config.toml
norm = "layernorm"
parallel_block = false
inner_norm = false
patch_size = [4, 4]
max_precond_dim = 1536
Rows from block 4, named by matrix and row number. Rows with one number belong to one neuron. Each number is 128 + 32 x the weight over its row's rms, rounded and kept within 0 to 255. All counts start at 0. Numbers have three digits each. After the name is the row's rms in percent of the matrix's.
# gate: MLP gate (model.blocks.4.mlp.gate.weight, 1152x384), inputs 0-191
# fc1: MLP up (model.blocks.4.mlp.fc1.weight, 1152x384), inputs 0-191
# fc2: MLP down (model.blocks.4.mlp.fc2.weight, 384x1152, transposed), outputs 0-191
gate.704 097:072133082158149138155139123135118137126120121148105114122161109135043070145124092157082172097157072071112142086143098106111147135077101163096180151199079169110138144109129088091133113158152139143096164187146097094136131187115098105136151148160115150160099154085096159083144140101139158154171113129152083143121160089034172100058119065194093152171165140127128106118158098114147129165128178095069130126116162059106116123120109147130068093085112146158116095164142129145174157146129064081108094133135130155120111175112155134101141107083147045057105115122108144147101081086121177132
fc1.704 097:147148099209169105104098118142149133096091113170093129139073162104172134136176185190114104125133207113146131128154149091098126128104112138171129145150061139093173087155161097193143158141115109154085136163128137087138115175105146068149092086152121117115089149157165153199110086101161211128124128156089090179120146097122121129145154172147132169089113106145093100078126127172140179052138102133166154131146092125166136115093102111143106115147110097142135112138124141125092103140174120176149171085105116102118130162139114113127151162137127125085072104103136140066098151152135119115
fc2.704 097:104157083122091122154145120096102161171032155130178163072158087141164152083138094125160088117130123144166139112158087180128135112166092174116109130211165117112118136081137183096157166149121153170135097124143145120126145177144076129100155135145211121134114170222144116048141094114136137120105099126151105138108132101097104110155163070097120122129156116122140094090096139173075028143146143150188115113107143157121083097125134111193181169136128115148163133134120109149107140151163153128185192152146098144116224090122148130077143124116156098132108107162121144138145163134134097101
gate.705 096:108119161101176116150198182167179107183122192134163121122136162122117164111153148157153100091094150152121142119108095118087147101145144141096068124120090091133203118153139146144129124173135041168150103124096162134111114151119136092184126109149121106154127116123134145149136115130078084117132147061166128072143113161022160136162154173094162184119166163150120155183107121132134113139155092130134179141091122107147168125144111210164137086148143126089145184208150163098134184084067139123071067109073173161170162119122152151115118144149140080136115127174079106105101205108080115156
fc1.705 102:135116133073184119089119090168172235171152144107083127152121108119095136084144135155163170098118147080099169119141141151162204155091101079188187098106171155137133109125117073126121168137101143109140112184088093151097072133157129100089106115140134127092152108176087143162080104131172110094140129111061136217116144154165115117143112175133109105096107133104157189090111103141132126178167082106114095150127183135140134161101111125112099094162070089126150116123109159107144136098107110079175090151185178119076124134173115165138094123156101146125161032079139159132132088108152137110
fc2.705 098:135094063181119079177172121130160133144086161107104090115138148075113090119077139119087158150138113175149145094178105149126085087141132136074193154149168145197094212141125111099173106145128090122107175226113118148167112151131133091137096088083146137119103164144207115159151178103125090003109130097192139172126147130150148147142132165143133104108100150146139107125162086169101121075134125077113164109148115165141189154095151101103112184121115142102156127072145144096130136132128057136137175091126103154161133166103099177138147147063075065105137054156143142122114100127145069112
gate.706 094:116075181153102137128113136193123110116180173125137117158167124156136166159085089144151154181148146168085079189064078134164143148069148114063161125096140067112100120089105185183076161124105142168133110098105136140105142067184177109170095114090147133122097116173142098111051187165113168104146098113184176120100169114148125117118143169176157137087125141108154168088152097136153140176160080137122121098132090113075186144143115156106117121127106109087167103105140126120098147111128126130167103100190126182169081154121130080125092179158184065103103163104147103146138122151110102148
fc1.706 095:152097180109111125109102084128119121090145146174144100100151076148080084135101129094101097142138109193130155181124132206185131062129117101110142127112189120103167155131114151100143163178085145200129104115104134136128120120085103147119119107113150128125178144127120122105056102151093085101140128142040129137187104164118128098156142145133105098072139096129133157114152182154186144110185096068108169114128094127090139071098118128145097159163098102128110212107180134110130099146121122124173113128111105095156141130121057143167100149049131118101137156169093137118137098116156075178
fc2.706 093:116143166137128155202122124113096135148125160140138176149138140099098105123089082175135076132087128198123098114139088100189165125122109130129149136132183093178144119146170060085111152122120113130115163145128156085063110109103083151126105207176147122101103147139127109115078121086176121116165097165147099153116105116134133159127096129079139079107106096110111113159158056103139129079090090132172148134129125136108138137132100148152172166097099112109194106127188167116151158156131091131181120091139096124142084099078102149133133140109174194068130139095145141096122151180126144115
gate.707 104:104111163115085119102130126167175121137195149127099141089096165125153112170132134147152171169150142125125175026144123113139079153087132140114169151142047150119095114128174182124113140110128145082093130103166113124149106156172135126170115133136114118124117186082088130140104074120082106140105163115157102139137155086088131128134155097169151148104079182137084145158116112138127112126165172092111134146142110097191145093190140127131149108119131142137125162212112106090074161101178155101125193135164115097103118134109134126112083115161153139124118092173108152151091117140068131123
fc1.707 107:154130067132141173127147155117091099105146131209142148105108120100151104093144110133053087082116060092106087165101095134166181168149091165195109102158126092140130113159101168093119173109093123067171176140122102101101144110147079154177065158129216097187142091200165118088113129147134120113101125142132152167127171141170126078134128167086137121097148097158127107112135135084161161096146102158131179172067110124091134117079123150154125114124096056122134110108103149156149177129076085126140063122048150149085149106072107127125158100122153146150116145146120101111128125136160111076
fc2.707 100:142148076095092109154096154106156129106066126142153135090122159201167100135160122146122083122042129121060130113106147123181134097112098114148107139154122085106173086094141140124123158128093160132104113124128139147187117093134147094183121159089141066114093139099153128144121157065132199129155092107101124081088203143148138107088193136144160139125073107111129115148184100098178096101142180129176136143116072118101162113113104161094166123149159141121105148188125161100097066137097119126159102159189162133159181140143132105178160157109176144170148034093143155138076130107143217157
gate.708 102:151130179139150145145075106163119125172090099127076113093090154098061158112125106141122137089126161129110133135127096096084140101106190140145159151149150110080139129111100137100144056141102124114112144173119118097154111142114131127129166143168039133142081086176149111084147118170119125123090096163189140156171091135093167167138189163126150113114099125068099139152138133093167159104102085136141139128138088158139119113068125162132105123148058127144188173097153149133144157148156247142098166148154102138097155136056133113168148173099078103109130077065083130135148119127117178116
fc1.708 105:110141192148148123117103099146126163124130104112115085116059105066050098125113164186162170137174133140073188123089136091124131142088118145164167116139107102164150131153057079109172134070157121107131109141147121084165102152065076159095162122144092150122131160092098133094133121201102118082163136139208143110152077113126192121121160104154127135130068120136171124144183109138169133120118064159123153121119078075142100150102159122128147098148107118099144116087138089157123174145172133118089119151121103144075153110160125136156114135080088117138159026142128088136111132160112184140
fc2.708 095:120122182129176165126138118139155159132141137150154180130102195147114176163063115144116149096178150145142179109092084097092123143139124110113147120147109109103128154118167146140091087167103124122130121103159146097079159161100071154105135147160074113076081093112064125167097152124174112130060110100165141146156162164124130112158135094152144140160114112107144125112144177158105165137099129134158157131121150072105125109099093085203211100129130149146152136201109097122164165127130170139139055162104116092096107048111150147129165126122181139180141110141130187095091124092123135148
gate.709 106:104156142101116154172171137120155145149113137143169147097100096117121107139077156157125158094154171191107057100140197131115128128162126130149169107112160150098164165143164109075145130185140185091189114111073131095153097140129145112141143138107103132099134189187105108078145117127076101128094136120125126116122104170122156118104136077153181101128174135082157096116110176103221130100097129139172092145096115109103123139077143162106118170139178132112130101133088122123123136124168131083174106086104157075102146127114148128121125129060117107102108171061122181104143120098189070099
fc1.709 104:143096151143142087110066098188078101115174115133081126115122118156126133099100117097110155120077133102149139089133081146167127177078085136134095158140153116169120122101109139192098148121115100134104118092153133143133114155118118134105144205181105172149140180096141147152124142140146128195150140111124114156126113049111159111155128158115135166107161149155086162104137173112078165143078151116117146193188118140165116126115118165141124128079105129068140138131165148154106177145102081154130108162149143114164112143097158068150133081188131123094173125199115137180053095167062190169
fc2.709 107:093123159134078115200143157164143138097106141168079099117150141176146087070135096094126158119095108173152098136078104107086148050145118138180105156119115136198137153124157069137156149100090087136115116157129183129116117114173165125136097085161120126086026125122130177129117121161121090069110088148117070147082139166088154139137111102107153142089100083084103127128092136174099140124129095129149143046078137129108098144150101099096174140070101065173120126141199100090107146077131144111082136092127121100146147142153111151080055163111059131146193171142141165158074100137133104163
gate.710 103:153110156122111138140124114181150158152124161144109087163091135097125100062155160190164191110160182154100159110141121042122203119147116128128158167158114053137128114130137160142141136069146124167128079155141184119115145096127110079113174106161139125151111132149173170108131179093104211124199141098112111161074137132160144106132149106113155087120115158170129134123134108107189150087122045152126066170115094174118180125150119176154076176101091168084198141144161130100162138115087095136172126185121179228123080089140205137150122161126110091133132061138159129111192180209122135160
fc1.710 104:135136147096117173148198128169126090087079132087097122103079185119089113087074170184074163115100126104114068071090127101123103112107162215153140167117150131139150126154166189127149119122122131134148075168110126140149061136075152129124090084188149077133113092116145126117150209189152120102157151107165133135061096091147145124176145088119117162100117183079172121084140094202103198111121132141088141147133108141162126139202101157118114171163145131142155085119066122119095133169121165178150083141122154149109102108166130138120116185074183033135152110148149106118157113118115147120
fc2.710 098:116124120083073085114147131125094133121131151135180185138119148127100123170161095091117123132172204116186143151077127123108121162211137186133121171097081131172125160108152161181151082129137134072077110116113171089141158118125116123125161159119157094118077134180090134123136149117128119102126121116154128134092104144109084136119135105133111128121035160039140096112099128118138134134134150148191190120044146141080140176061100085172139127181111132160187119149137150171078130119077130109091130168182150164108144083134188086156158152161115123212156101145124192109117064160141146140
gate.711 115:072064190130190197104115177142155103127172153105156136158150127057133138138153107135240133160184110168110216109054121122108143147116186078062084143147143089123141111097145106106208160108078135134176161104102121140127123098124141080122115091136157135097080127123149060096113162128148149132093143097146134150111154147080118159159104116126171016099088117113065172127129116093128197135105157129083136141069106112173094054159151135157075124112119147140148130123070124163117096125127122140104137142090130167106124127189132102116163150101075173165130135101109121102152138141100133156
fc1.711 111:145153061134134143156200083107094108125109105137085118079116129163152095100096208159055165090098141061183056176169141139114101138144104171190186127127089092131104169126141156140118097106102103087088111172112129116121089177101158152163136154157108098124090134143133213196154132140119124102135102174137093105136051156163141092119119118155113117118097133101158092112157128122132058086144125142152158111153127180092158086053111142095179116126143080156143120124150128096136126120139097134100117069190105122152107139083128147153151089144169128085105136116167149119101141157125106113
fc2.711 099:118150137100117113098060126097171133090061160110130152125114085112133125165069108114123166134051099155105168088132129164086139062121125153151191111166163108105168213076151142095107139163123130146108124114154130108150092097141134163131112144130146111144099131144078133117136123156107189162153146116203142111124130138080166084092171215114126125105099121072082104166071169087162074074106142106144095136157166129140093077122136097131125112163171166142120153161140119118126153160112096128144073100188095150164022149155115143101220172093089081121143158151158146098095110171145115140
gate.712 098:090112206151129137136119177112158139150080159170122180140065153105159120192135168118146123127112142071109196101097113108148093136153163109161130162152161112147139128160112169089141192130130138102126186109124139146067174111134103096149122171204141079181117139158121085124137114177136174095154153130075201160111164103162177166103150176153141165074152169153079115165109121122125154142120105148155144129133128087097109129114189128158135130096085178144098161108113129090105158169125133112180132186082160090047118130085186141103131085132181110178129101191118149133097175138136132081
fc1.712 097:178117117159090076122101138147085151133160100050088122095150111184094153073107145156109126139077168176154077153123085115152120162132142126120165068087153099084129119155133139124134156177173143116187093178088143133104084131142139095136201153122105160120141124107062081144097145129130125162159114126085123093132150167104103127130152079140138110138188150082130120109105122164118071152135171158151112116122066149070170165102074050152152195114149152133157089105148126078199103127098151145101155046148139124163107155146128132119150123144163110080090127201119149130173133145158099148
fc2.712 104:109093150143146116096109104075108195158153151185086072176088137110139186095133115103174173149097080069127147127114135089159087156113076116180122173121107123139119160068112164128153132181100102109075109168178140131098136094145105159122124110193113129128151162128112196122081140169135142075128163140074133088139101104105153134146070121108169155126130139108097127161120145130098026159116129105139159143153126152134021189140152133121127124127084134146089182171147189122099105078150094134166085149198070113132082145146078140157171124153157116098121111118164119117089099176112159190
gate.713 097:126174135093184107106138140121165135129119116118110145132129119121116088141102129171152113165163144126154108090125106178144142107143199203127093171125087192132090152167114116110171095151153123143085168118134107147157143192129175105144118178160150148136098128140129138158089149096179171065189184136134114093071146129211180133149105100189079140122093164125116120127115131122137141138167148114143116093090112162107069113108142115088113122096160089131126119148142091176133135145130160161115147125136111177093112186137103143075097112179057096132156108147133118138127119149127152129
fc1.713 104:121091133139127143116119143148099115073163130134142106152114123119087112090161148054133091102151139117131152161096152063095146084088141116127155132112132122133192109109127122147130111108131080160129139184115074159132131077052106089143104136128132089080123135140132129089118127096083096079149132152161154171076154136103118109169122140143163172133096127155114181096167151147085169087096038112098075183077169056098112148180091133185128200143095112134129135158133133085148091121092057113140127149091119194139134169105052145138156122101149126148103133143152155096110161174173119116
fc2.713 094:076099120126109117117173147110213149121151096143163171154120139105116177150102126106118151147130112151143137134117143124070095150167175157174129167151095152100162103123157111101133159118135144121105206079096079112161045188176101075087149112041124149213157156139199130142159177140142129141106100095096087120122153130173091169136068141118084109120167094076141135151084108102167127136161121153166120144139147092177104147120118132062124108130089097136185109150110123131122115146183188095157167128086158161131114122162135181230086148130129089089173112170134134143121136094130111159
gate.714 096:209128105086123086111092111155119093090119168112134126147089105126130197118121179160101154155168147195074172097158143111125090157147140119115160173162128062180116084123066173146102164115169111078104110145117109106130137109172128186055108082078138084077158103174107151122175171129111087122112139145109117093129153129164128138212100146151157204157151145167117073105138097118153163120167151131098145126138124087127100147035135115143179162090132134099154085082159127089127121133155139125146095152136107095108085116073099189142062099080154163104125169134073147171154115105184067111
fc1.714 099:094108086175156199116082161125107122107155121141141168113150165107128174124125137136115068111075100078158089118122114125133145105068121121160059193111101135100168173066135082149169158126142107133128092141165152142127091140118156096114082086148156176086098137108182091107114081113096114156140174124106175170094191132115137160100074122150158177144122150088110154148135144107054129110117079053146131141099169150141099080155090199102189124166109089102104137140126138156102123155177173133096146159079115140153161122172094106134108103092102120134123136094126137181103110144092138068
fc2.714 093:138178111122148089151174090100126124145107114099105149166133121164098128122098150143123099196204194131127170095112105106136129126160177151146122180171125170129088155137122163090112155144132121117073118120174132092107135071114091154113060158127137122129066183133112136113085119162094139131157134120103127108107135110139139058169085106146097090083124131135162084150113162198054146134118047086177146156110128125138130150136137076095115143130096117155199132137163176143163128094100193132179120135063120089146091141192046122170132133109159148111066179138152131164107074132090120160