A small image classifier, trained from scratch: 13.4M parameters.
Rows from block 4 of a small image classifier, named by matrix and row number. Rows with one number belong to one neuron. Each number is 500 + 50 x the weight over its row's rms, rounded and kept within 0 to 999. All counts start at 0. Numbers have three digits each.
After each neuron's rows are labels from the 100 images, of 14976, where the neuron reaches its largest size: "top examples" is what is common among them. Only what is clearly more common there than usual is listed. The data: photos of plants, animals and fungi (iNaturalist).
# gate: MLP gate (model.blocks.4.mlp.gate.weight, 1152x384), inputs 0-191
# fc1: MLP up (model.blocks.4.mlp.fc1.weight, 1152x384), inputs 0-191
# fc2: MLP down (model.blocks.4.mlp.fc2.weight, 384x1152, transposed), outputs 0-191

gate.241:529530583551498508488489446502459567559524557506515527573454486478486585529530452504465468569510489528491494567517532548558638559504454454462476535550449471550488450374500478454466518557520504508512577466414540585534503537589494434442499432487394521566573491542519462523457494573459586567418450358570531560468503494450512392567414490478494523531519626502496525443461507498507565471473553536524586485485570429504474517475411614430530424477475551509523463494549487442500541557504512548550501513614529512462445519516515476427499529513522446429426527477479499537471435492512452447
fc1.241:522513510501536479498537534455442529554548529576482530432484519454597591467546543474573537636581442585510525490472404471485535491467409491478477476529507524483464498379534513462423460415532549505541587454393459472533544557608563458522466494496546503472407462482534535441554569533479587522386376375501452566579584499543494539484562482484463499495439575472503492474528442599358536529449536529499469454489590511513516425410541449431566554450578535542511557450544467464411453509598415484571539475616495481511502485530514506474486531536488536430456577489571522516556465511437520414
fc2.241:401473442517465496442488503543424509434450485521512580452531475587507511538531445458551561562554448553507468510491437544537541522502546524601494509512553499515511374419487531531448479509463467545573488443405505460498652518489524528486551544555453474531621466535475486397501484526534489559493600504474473477539456495504496423484515531555531460543569555497517492534419566442555458507429586507516499529359444548538584416495464565504517492466469444488533582617421464446579520459537475551460547470391493548582495560476513552507438499507480513454549402477433486506599462517510550495
top examples: phylum Arthropoda; class Insecta; order Lepidoptera

gate.301:413437519477507586563502484522421488400450495399499508542452590460464460535579477489406421509460555439484534462464406456519549386521502391452440473433610510482482549543424498512601578476515551521461422489438480430529466511510462534558461600537557460466486556477524405525490493499467502555559523421488494579413351590455519406505551523453521482452517500541507497567422429482580564550473541519426444405456569491421463451570489588502556595507478480470421462481484543522550534518380405527439539477490550541453470467452499540386546531485528442470466585476471442584643567506488505420
fc1.301:541402426494540421446466520468547555596476510541447508526584490498398613485520492500549543471469385538475472598527519608513514595556401493523539475524442472473465453427564471520448538549488485429458578560529523519470500486458548427401531456508450528607538512536493517565520463490560551469547573593457482462537593461496479458534535560547505530453505572445529522459520527497442484461448465494537553586491518455515526473429586425484365504484476497520534517501558445560512541458543613540516462442527469467588520513507508483567498484531503529414494590568587479438443529448549488464
fc2.301:585493562570428546532476444554499549464491569472512439460449560456526569472563493494417515462435474566475562512557538489439496486443465511556490522566583544512381628421499500527469496457470537536547581551528475444581451471502464520437494486467454522536445510519612513551540424498567517493480380442593520463489489485501543549511472597431467554500441474508520478541499518546499600465537477443562480504552525403388550430477516462473442424507516584566519414482467507509478572549446466516588590461612540521515562501456554502548515466491468558487484427537532531498502398442524433447
top examples: class Aves; order Passeriformes

gate.62:517413415518486508550435516564462546491492551558607506585479475606506521521548429505525512448489510537432505540541518536586518513542450475427529479517474457558473455486542456450526546537428525414570381562550498529550487482490462484480468472449553467526578590511514439517482495436491487494486455501416547493388531435448547534455506504527618504523393474512438556427560499449446558466524471485404565536580498511530502441399471536448531557585496410549483576443551506550420410574532553439475497458454515507509572585441422478561566476481485562409522527568447482498484457439495521532
fc1.62:475439556458527450509521444484448358518476518485609448502464460480525574454590503501473529485562373472448509544422494433416466474473529456588515497517531559467551490509445499510415562511555510532429547489545511445512519458467503491484476440474473473425486500525473486565464570400494478479565514514523406487419507535533450495506501566481324492507621566564542488433523414570539522484470483554509497502471519466426516531489455498499520485470460524464442521542483491495438540491511409491461442487458470473431492497474505542491504578415484442590565576407508583464550515538492442393
fc2.62:537519494500528491435475470528495479494569535512495542445543620507467490531502489481493511507482502533462484507556476429483596496429513467492518582496470417419439615499548431476598502560428458520565481489478405436538499497554483575562594504435493474431475477520473383486476467476505527567452484529583455479546503459298496448531480469596499484425481462578560462489471494509496558414447529420513620553554487493564533482469516540504513526371533447455451526477541486482386467455593513522461645471578510480484536542445480496421464471530509547545455435607453491491414512467519501511
top examples: phylum Chordata; class Aves

gate.456:487435512457571552577519501475502466534465506441499527491572519502474425465433445580520408313507558481479546481467507594472545522573412411443545511500482524408494504485454516484493494547423491424668478488441428464586448461488493488429535515508500478459494572429482428501525437490560502577440487435420561454566442518385566536492561521551449450477565422467488516426502514478455504595405536526476493513543498566524543451461488460512519489543468470514554505476498527523484399530487574463558516521452479552507512481541393485517516466486499477476530580537495503482501430436490515472
fc1.456:545508557518449590395557494455515433437513500475562574491447463474562558534539611436509574590418450492453579473509491441452430479467455541514491509454516463552529441521563420553495577453567500521481549500533489514506531529420389517439499499545519514477517475471446547506449611469478440544571543496467444550386495470482456443458464484494503524472516519509603596472506459586471477447495457551480537445432477460403508518505416524565511492466576478428557484453528518498527568483485440506508534464590482518473480511526501538471402644474557453471546563541551535511434556564471488520
fc2.456:486451405454500500510534534456596506491527535425447425457501499502522474468520416543492501541502496427504448522495454472458596513532519490450486572472465526525414655473551507489504483511451455464428455548461474409521435530479555475499504490475541537561500570545495469459476446509476522435484451499509532456547424462421453526559504492512390559485506417497453418525598501592460534518493474594411445511487477439567640431533533539421467486474531402482455529455463554560446483433556469455471636486560521500504592521474513554376501485526496467493455396595500503615526467501531486483
top examples: class Aves; order Passeriformes

gate.392:528466470543433551588528491549502555483466488534492613494495445474545482583482485471514556471477443473447523518477598495531595456423427512527530470495584464494491519513536571442474469537553435559456488452518514567542471505443476476460398438472528423589553516449464423522561469489692608595492591522534583518488572486425552568483452489449559557465473557478545497496556515552511467530521519562530513558544482447381489498590493553582543491513552483520523444552449448517493424529385433558511485494498518497480438487501575522525511510436541520444432445487571504548459483467530481460
fc1.392:486495572529530479599477638436462468559505533522567509533548564479489396549512514532574494551627396481487465438497481473481428470580452488500482493554441485549523538501457418527537471402496582467608496537467546572594465508453462460652551557498439563548382537551534572453356502502451460465429446488554491420557483469474533491465488483464495553553522528630447437505505586530481515561535480452503593497455494434475399525373505492555537459536468432478574495474506487468517552517545322557521592458560467504506468473486432524558472476500524552522491512487478463508503478449484460532
fc2.392:566519595559487477491481460511460568513465486557547554493465544442547514497544574535440512444561500444481479506439479593492478511455488596524499528445476436514511388477452465482432437426565499431485461502466556570411463537492406593525482458549575510495492522442444467526544468583429474491519503534488462506359491434507526572467510509496479498462544568570564444470546526440501554487510583498575430480466431468557444545529461610515390490525527456421518486456395542562470530623563558436542493524496472552531554501507550573549605523532559479454583614573483557512539605483483428510
top examples: phylum Arthropoda; class Insecta

gate.239:483550565497442515545443547513486550503532495543512507486449530470618489579481405549584492497513549523547532501546544491569566528477473498499479495462582465542479465344489476467522454478503444451446520510416498563535489602450486456484465479514442532501497477583437518404493502519560537643480441439507552560508496435482485489560518498450584552499470560504449468517558520610497603482515487544481493352468515527486595501478436563453546483535481552496564532492589452419474480519531465634487562523558539528376501504438487539433496571445443506454412500540490526619455438493501470420
fc1.239:397476481536465515513514513498477391402431502503553509501464512588484435527421490531571445476473476506537448507553550558472442504572559522559532453493540513486566532622471478509556442570536451510523509549633466439494517443485567577480419531494555473521486498474632452548524476455505377457512563515481480460532433536521491521489529462603536509439585464507464442481494582413605448452611497480518578467517433567547472506428570500582508517642489443507521475586427501574558569553528529475484392531470497496440557502488432515551526396434524499534593546515451467487481612584484513522
fc2.239:541415519418528466500499505506631507470561509492517478475519535466465451495484487464473469439458582425531486484498437449559459453486515538501522575543457538474461526545467412454569468489455563458469491568552480580539515512496544484555427400472466545509442502510484577530456566477485534319512486535484613522488565423498409608485488530474558547407435525501497468460524474558456515481575476492459486498624464523477452519512579530508505532494476597501527449435573564545487458571419461491562518529480518501459494525485415489571539535432483536518485542470546478566402503581527434540
top examples: phylum Arthropoda; class Insecta; order Lepidoptera

gate.668:534410479579522563580483522524575542441477536541513488433498451481576476511508474478454603434467480536420531535501562515582518523537420495434503594439476585501533542438478591462549534434501510510525501560475473500554482558438514453604474531476497552497451517561537506472492560450424493511414483424470577405566479499508526491492504520527517494555443597533430477442398501516521495502446458548488487480430450508516449520489536483561535359545453487565547512434442465400467573532560481539597556530398497423519459464578459476483465462493430444487462503577536463527472493506532557505
fc1.668:551500561423558439461606474542467539491426548592503445549486537488511567496413544496502419467472446486537525532497435450502470613515504612407581459492459502469510498479474482368459430560438518522483535515432486480403582476514580474500550487395513444490497469482467520462506509596588506398493580509536494584439512420555508492567471421460528516449499528560460552460490539473374545467575517475531539505469426495441510409464519555525451473601516469483467510351586494594490518457479487514500415482479557461487493468503619470510493508501461497537501432552552553517497444525424429446
fc2.668:480501512505592436506444447463563440503533528422547531444425550475450460482524494488522477535454473577522477408484608482444564492452457529522414489527515497498511529481637559483462518512512521414427507480521417524466435463477536487478465463440464545464436551468554514394572498555470531421529442519490541568501540472412501419423454457551569492477530546605589499488526391454562449554439518496505474502584466514503504460482570469499462459591610481519418486504557507613438449472543524478431447483471478407454486564442617505447573503454501453485494493509504495402507443441473514534
top examples: phylum Arthropoda; class Insecta; order Lepidoptera

gate.294:435573485528487399480424492507539507447527447532415493562547484636497473487556430384517468526433403610429545537479577431454481490615565527515529504477429475499602459557475489514559562521564435503453565486471529576439508511471556506535579491535555496430544484493566541525546518563515499549533576507448526620521476502505460457534477511475555580508587491428489621454443496436533599564546528518546441477510484477486546513589467519578460383470497431474520590472552551452543512548516495566524500547425526453525491551416409499550499436518518475515469460486546646510567551401557429454
fc1.294:508460453498523454460499454544536500533449427533477471494616465471486461548481554527606511513550537494482499579566414478568531485544492629591605530441492469599538490560470425470579357504481545436546534598516548568506503552496518482481592541548459517435479428563536500427478538582481538470454504465511509512601480422501493509489437471504581451465486390544522472521495532529518530558567568467537443480493547604492434526517351497509456507518539496473522558488490490478488512518448512537491412472472529489510457517494520490532508528557521495530511579580594393457594514441485449509
fc2.294:549479538614479425565474469531431545521529531485523479569536496514532451522485468486439527473600514381558473457403502543558469441470498463514526488488533475497444604506534439651569552434460445451503477540467450512500513493476537527514496448513533540479392537535482491427511504456498520454485513466529476506516517449481582627456472444488487499489540474403508495439535525536559412528482484483488558480503529480482404563472523482497540477388480467441564554339589474470512458492484379526518488446566447506487557506509587561479555562508605445464400483432433456415556528379536519527
top examples: phylum Arthropoda; class Insecta

gate.12:415483516478418482501597455515507535444403509524500552580395433504509453568461512481634529416598642453491510442430509539494538478472510549406433541489479503624558538522498422477540591448535463483524402472496485495562548482469488513565447496477513488483390522515511483461507524572557496547478493516493521473487423585512567511501613451541497419494470478472452483578445521448475481519434507451432523408440497497429444497494540575430518489492524509475507535458426501509581498661479539493491498551437491524477511507542493493476529401503546488480405410530462569554556507431443510507
fc1.12:524561463526489448507582519528611465488538502550441513492481549514479544499423538479547497443456387498545535534602525568503499607448549506627550475465451447447442469586432518473381451537477484450465604547457393543476473504547534457473542509551485475578462455511499576521491500521477517497446437478444508592558611507513453561453486541466567501523488523413547462530516482489494484525543555508480497519497486434560467549484445406538442470434520475536483519616578514462515532453549539494529506516548499514546409522523512477612364496581513561537531440436558530506416525534559474479
fc2.12:603505510573391474489454494443538529468434517515467454574548492520414546530538581472394528535429514575478505473465503517446537545496488485555459530512479490559380616497492457487495465545447597510442462561504488371594490532511515545504500450444444497553550567539592467527558382482533513444490426431490478419573472525470511506511478496498451522483429483492470481485532510536495491460573462440482454484526437468405597460465498438451482466602521554503528480457478463549466576421511441545553594483567457492540542471473517483585545449421459560464338391611457479472460454388537515497
top examples: class Aves; order Passeriformes

gate.633:547429608408558552411520482481493485462575553548503469542550551576459490457555495508445529513610524472500535442603558442495494479496451401494569479549515503509477447547516483474545457533429500498454454511465482557452509458484504512522500435571456557543609518553464456539478499531442535412448492424410495525617448496519533555481496406470499545407498469540400620486486477526443613457531541519447519559556482506493552482625574492510377489446448473534474489479493503414435529396538457477470500491488456395491549560554529504454540487454493512525457549521480533461493585486502583409
fc1.633:517435521446578558488453440396541485437552472526546493586540502468464497514571534427514529453520593479553521522571531481487539456565441494453546460450468481455512415402488521578558524500459484577419486552416552467571561463506488582479527439559519552517523510607461494529525504530454495534412442500458494511488337532505496464491555438530481555395440400534500667522483492502516511450465519554531513487573544445436526494626543497542443450484539531552542529566520513512385543474519473475569474455431498369566534525539499531567598531524420473531444574548501493511547481457500586405
fc2.633:531528459493475506460537544613547532541518505515483502420535467539418548608517449503435454590623558587531489565416438620492572531544505463551497473594496398526443431559475532480473545544511507471571509591505512447509483549493497409471595403484492498484579528551562487441458491436491468491348467497525525537568529527570542580396536440608436538424492533529533447397519558536526507516556505495469467536535493399407493433473497549493466552518526528520544402493466464414493459529480538488460503505493502535541450506490570504491495506549642538558470432454533448524475522534433576500
top examples: phylum Arthropoda; class Insecta; order Lepidoptera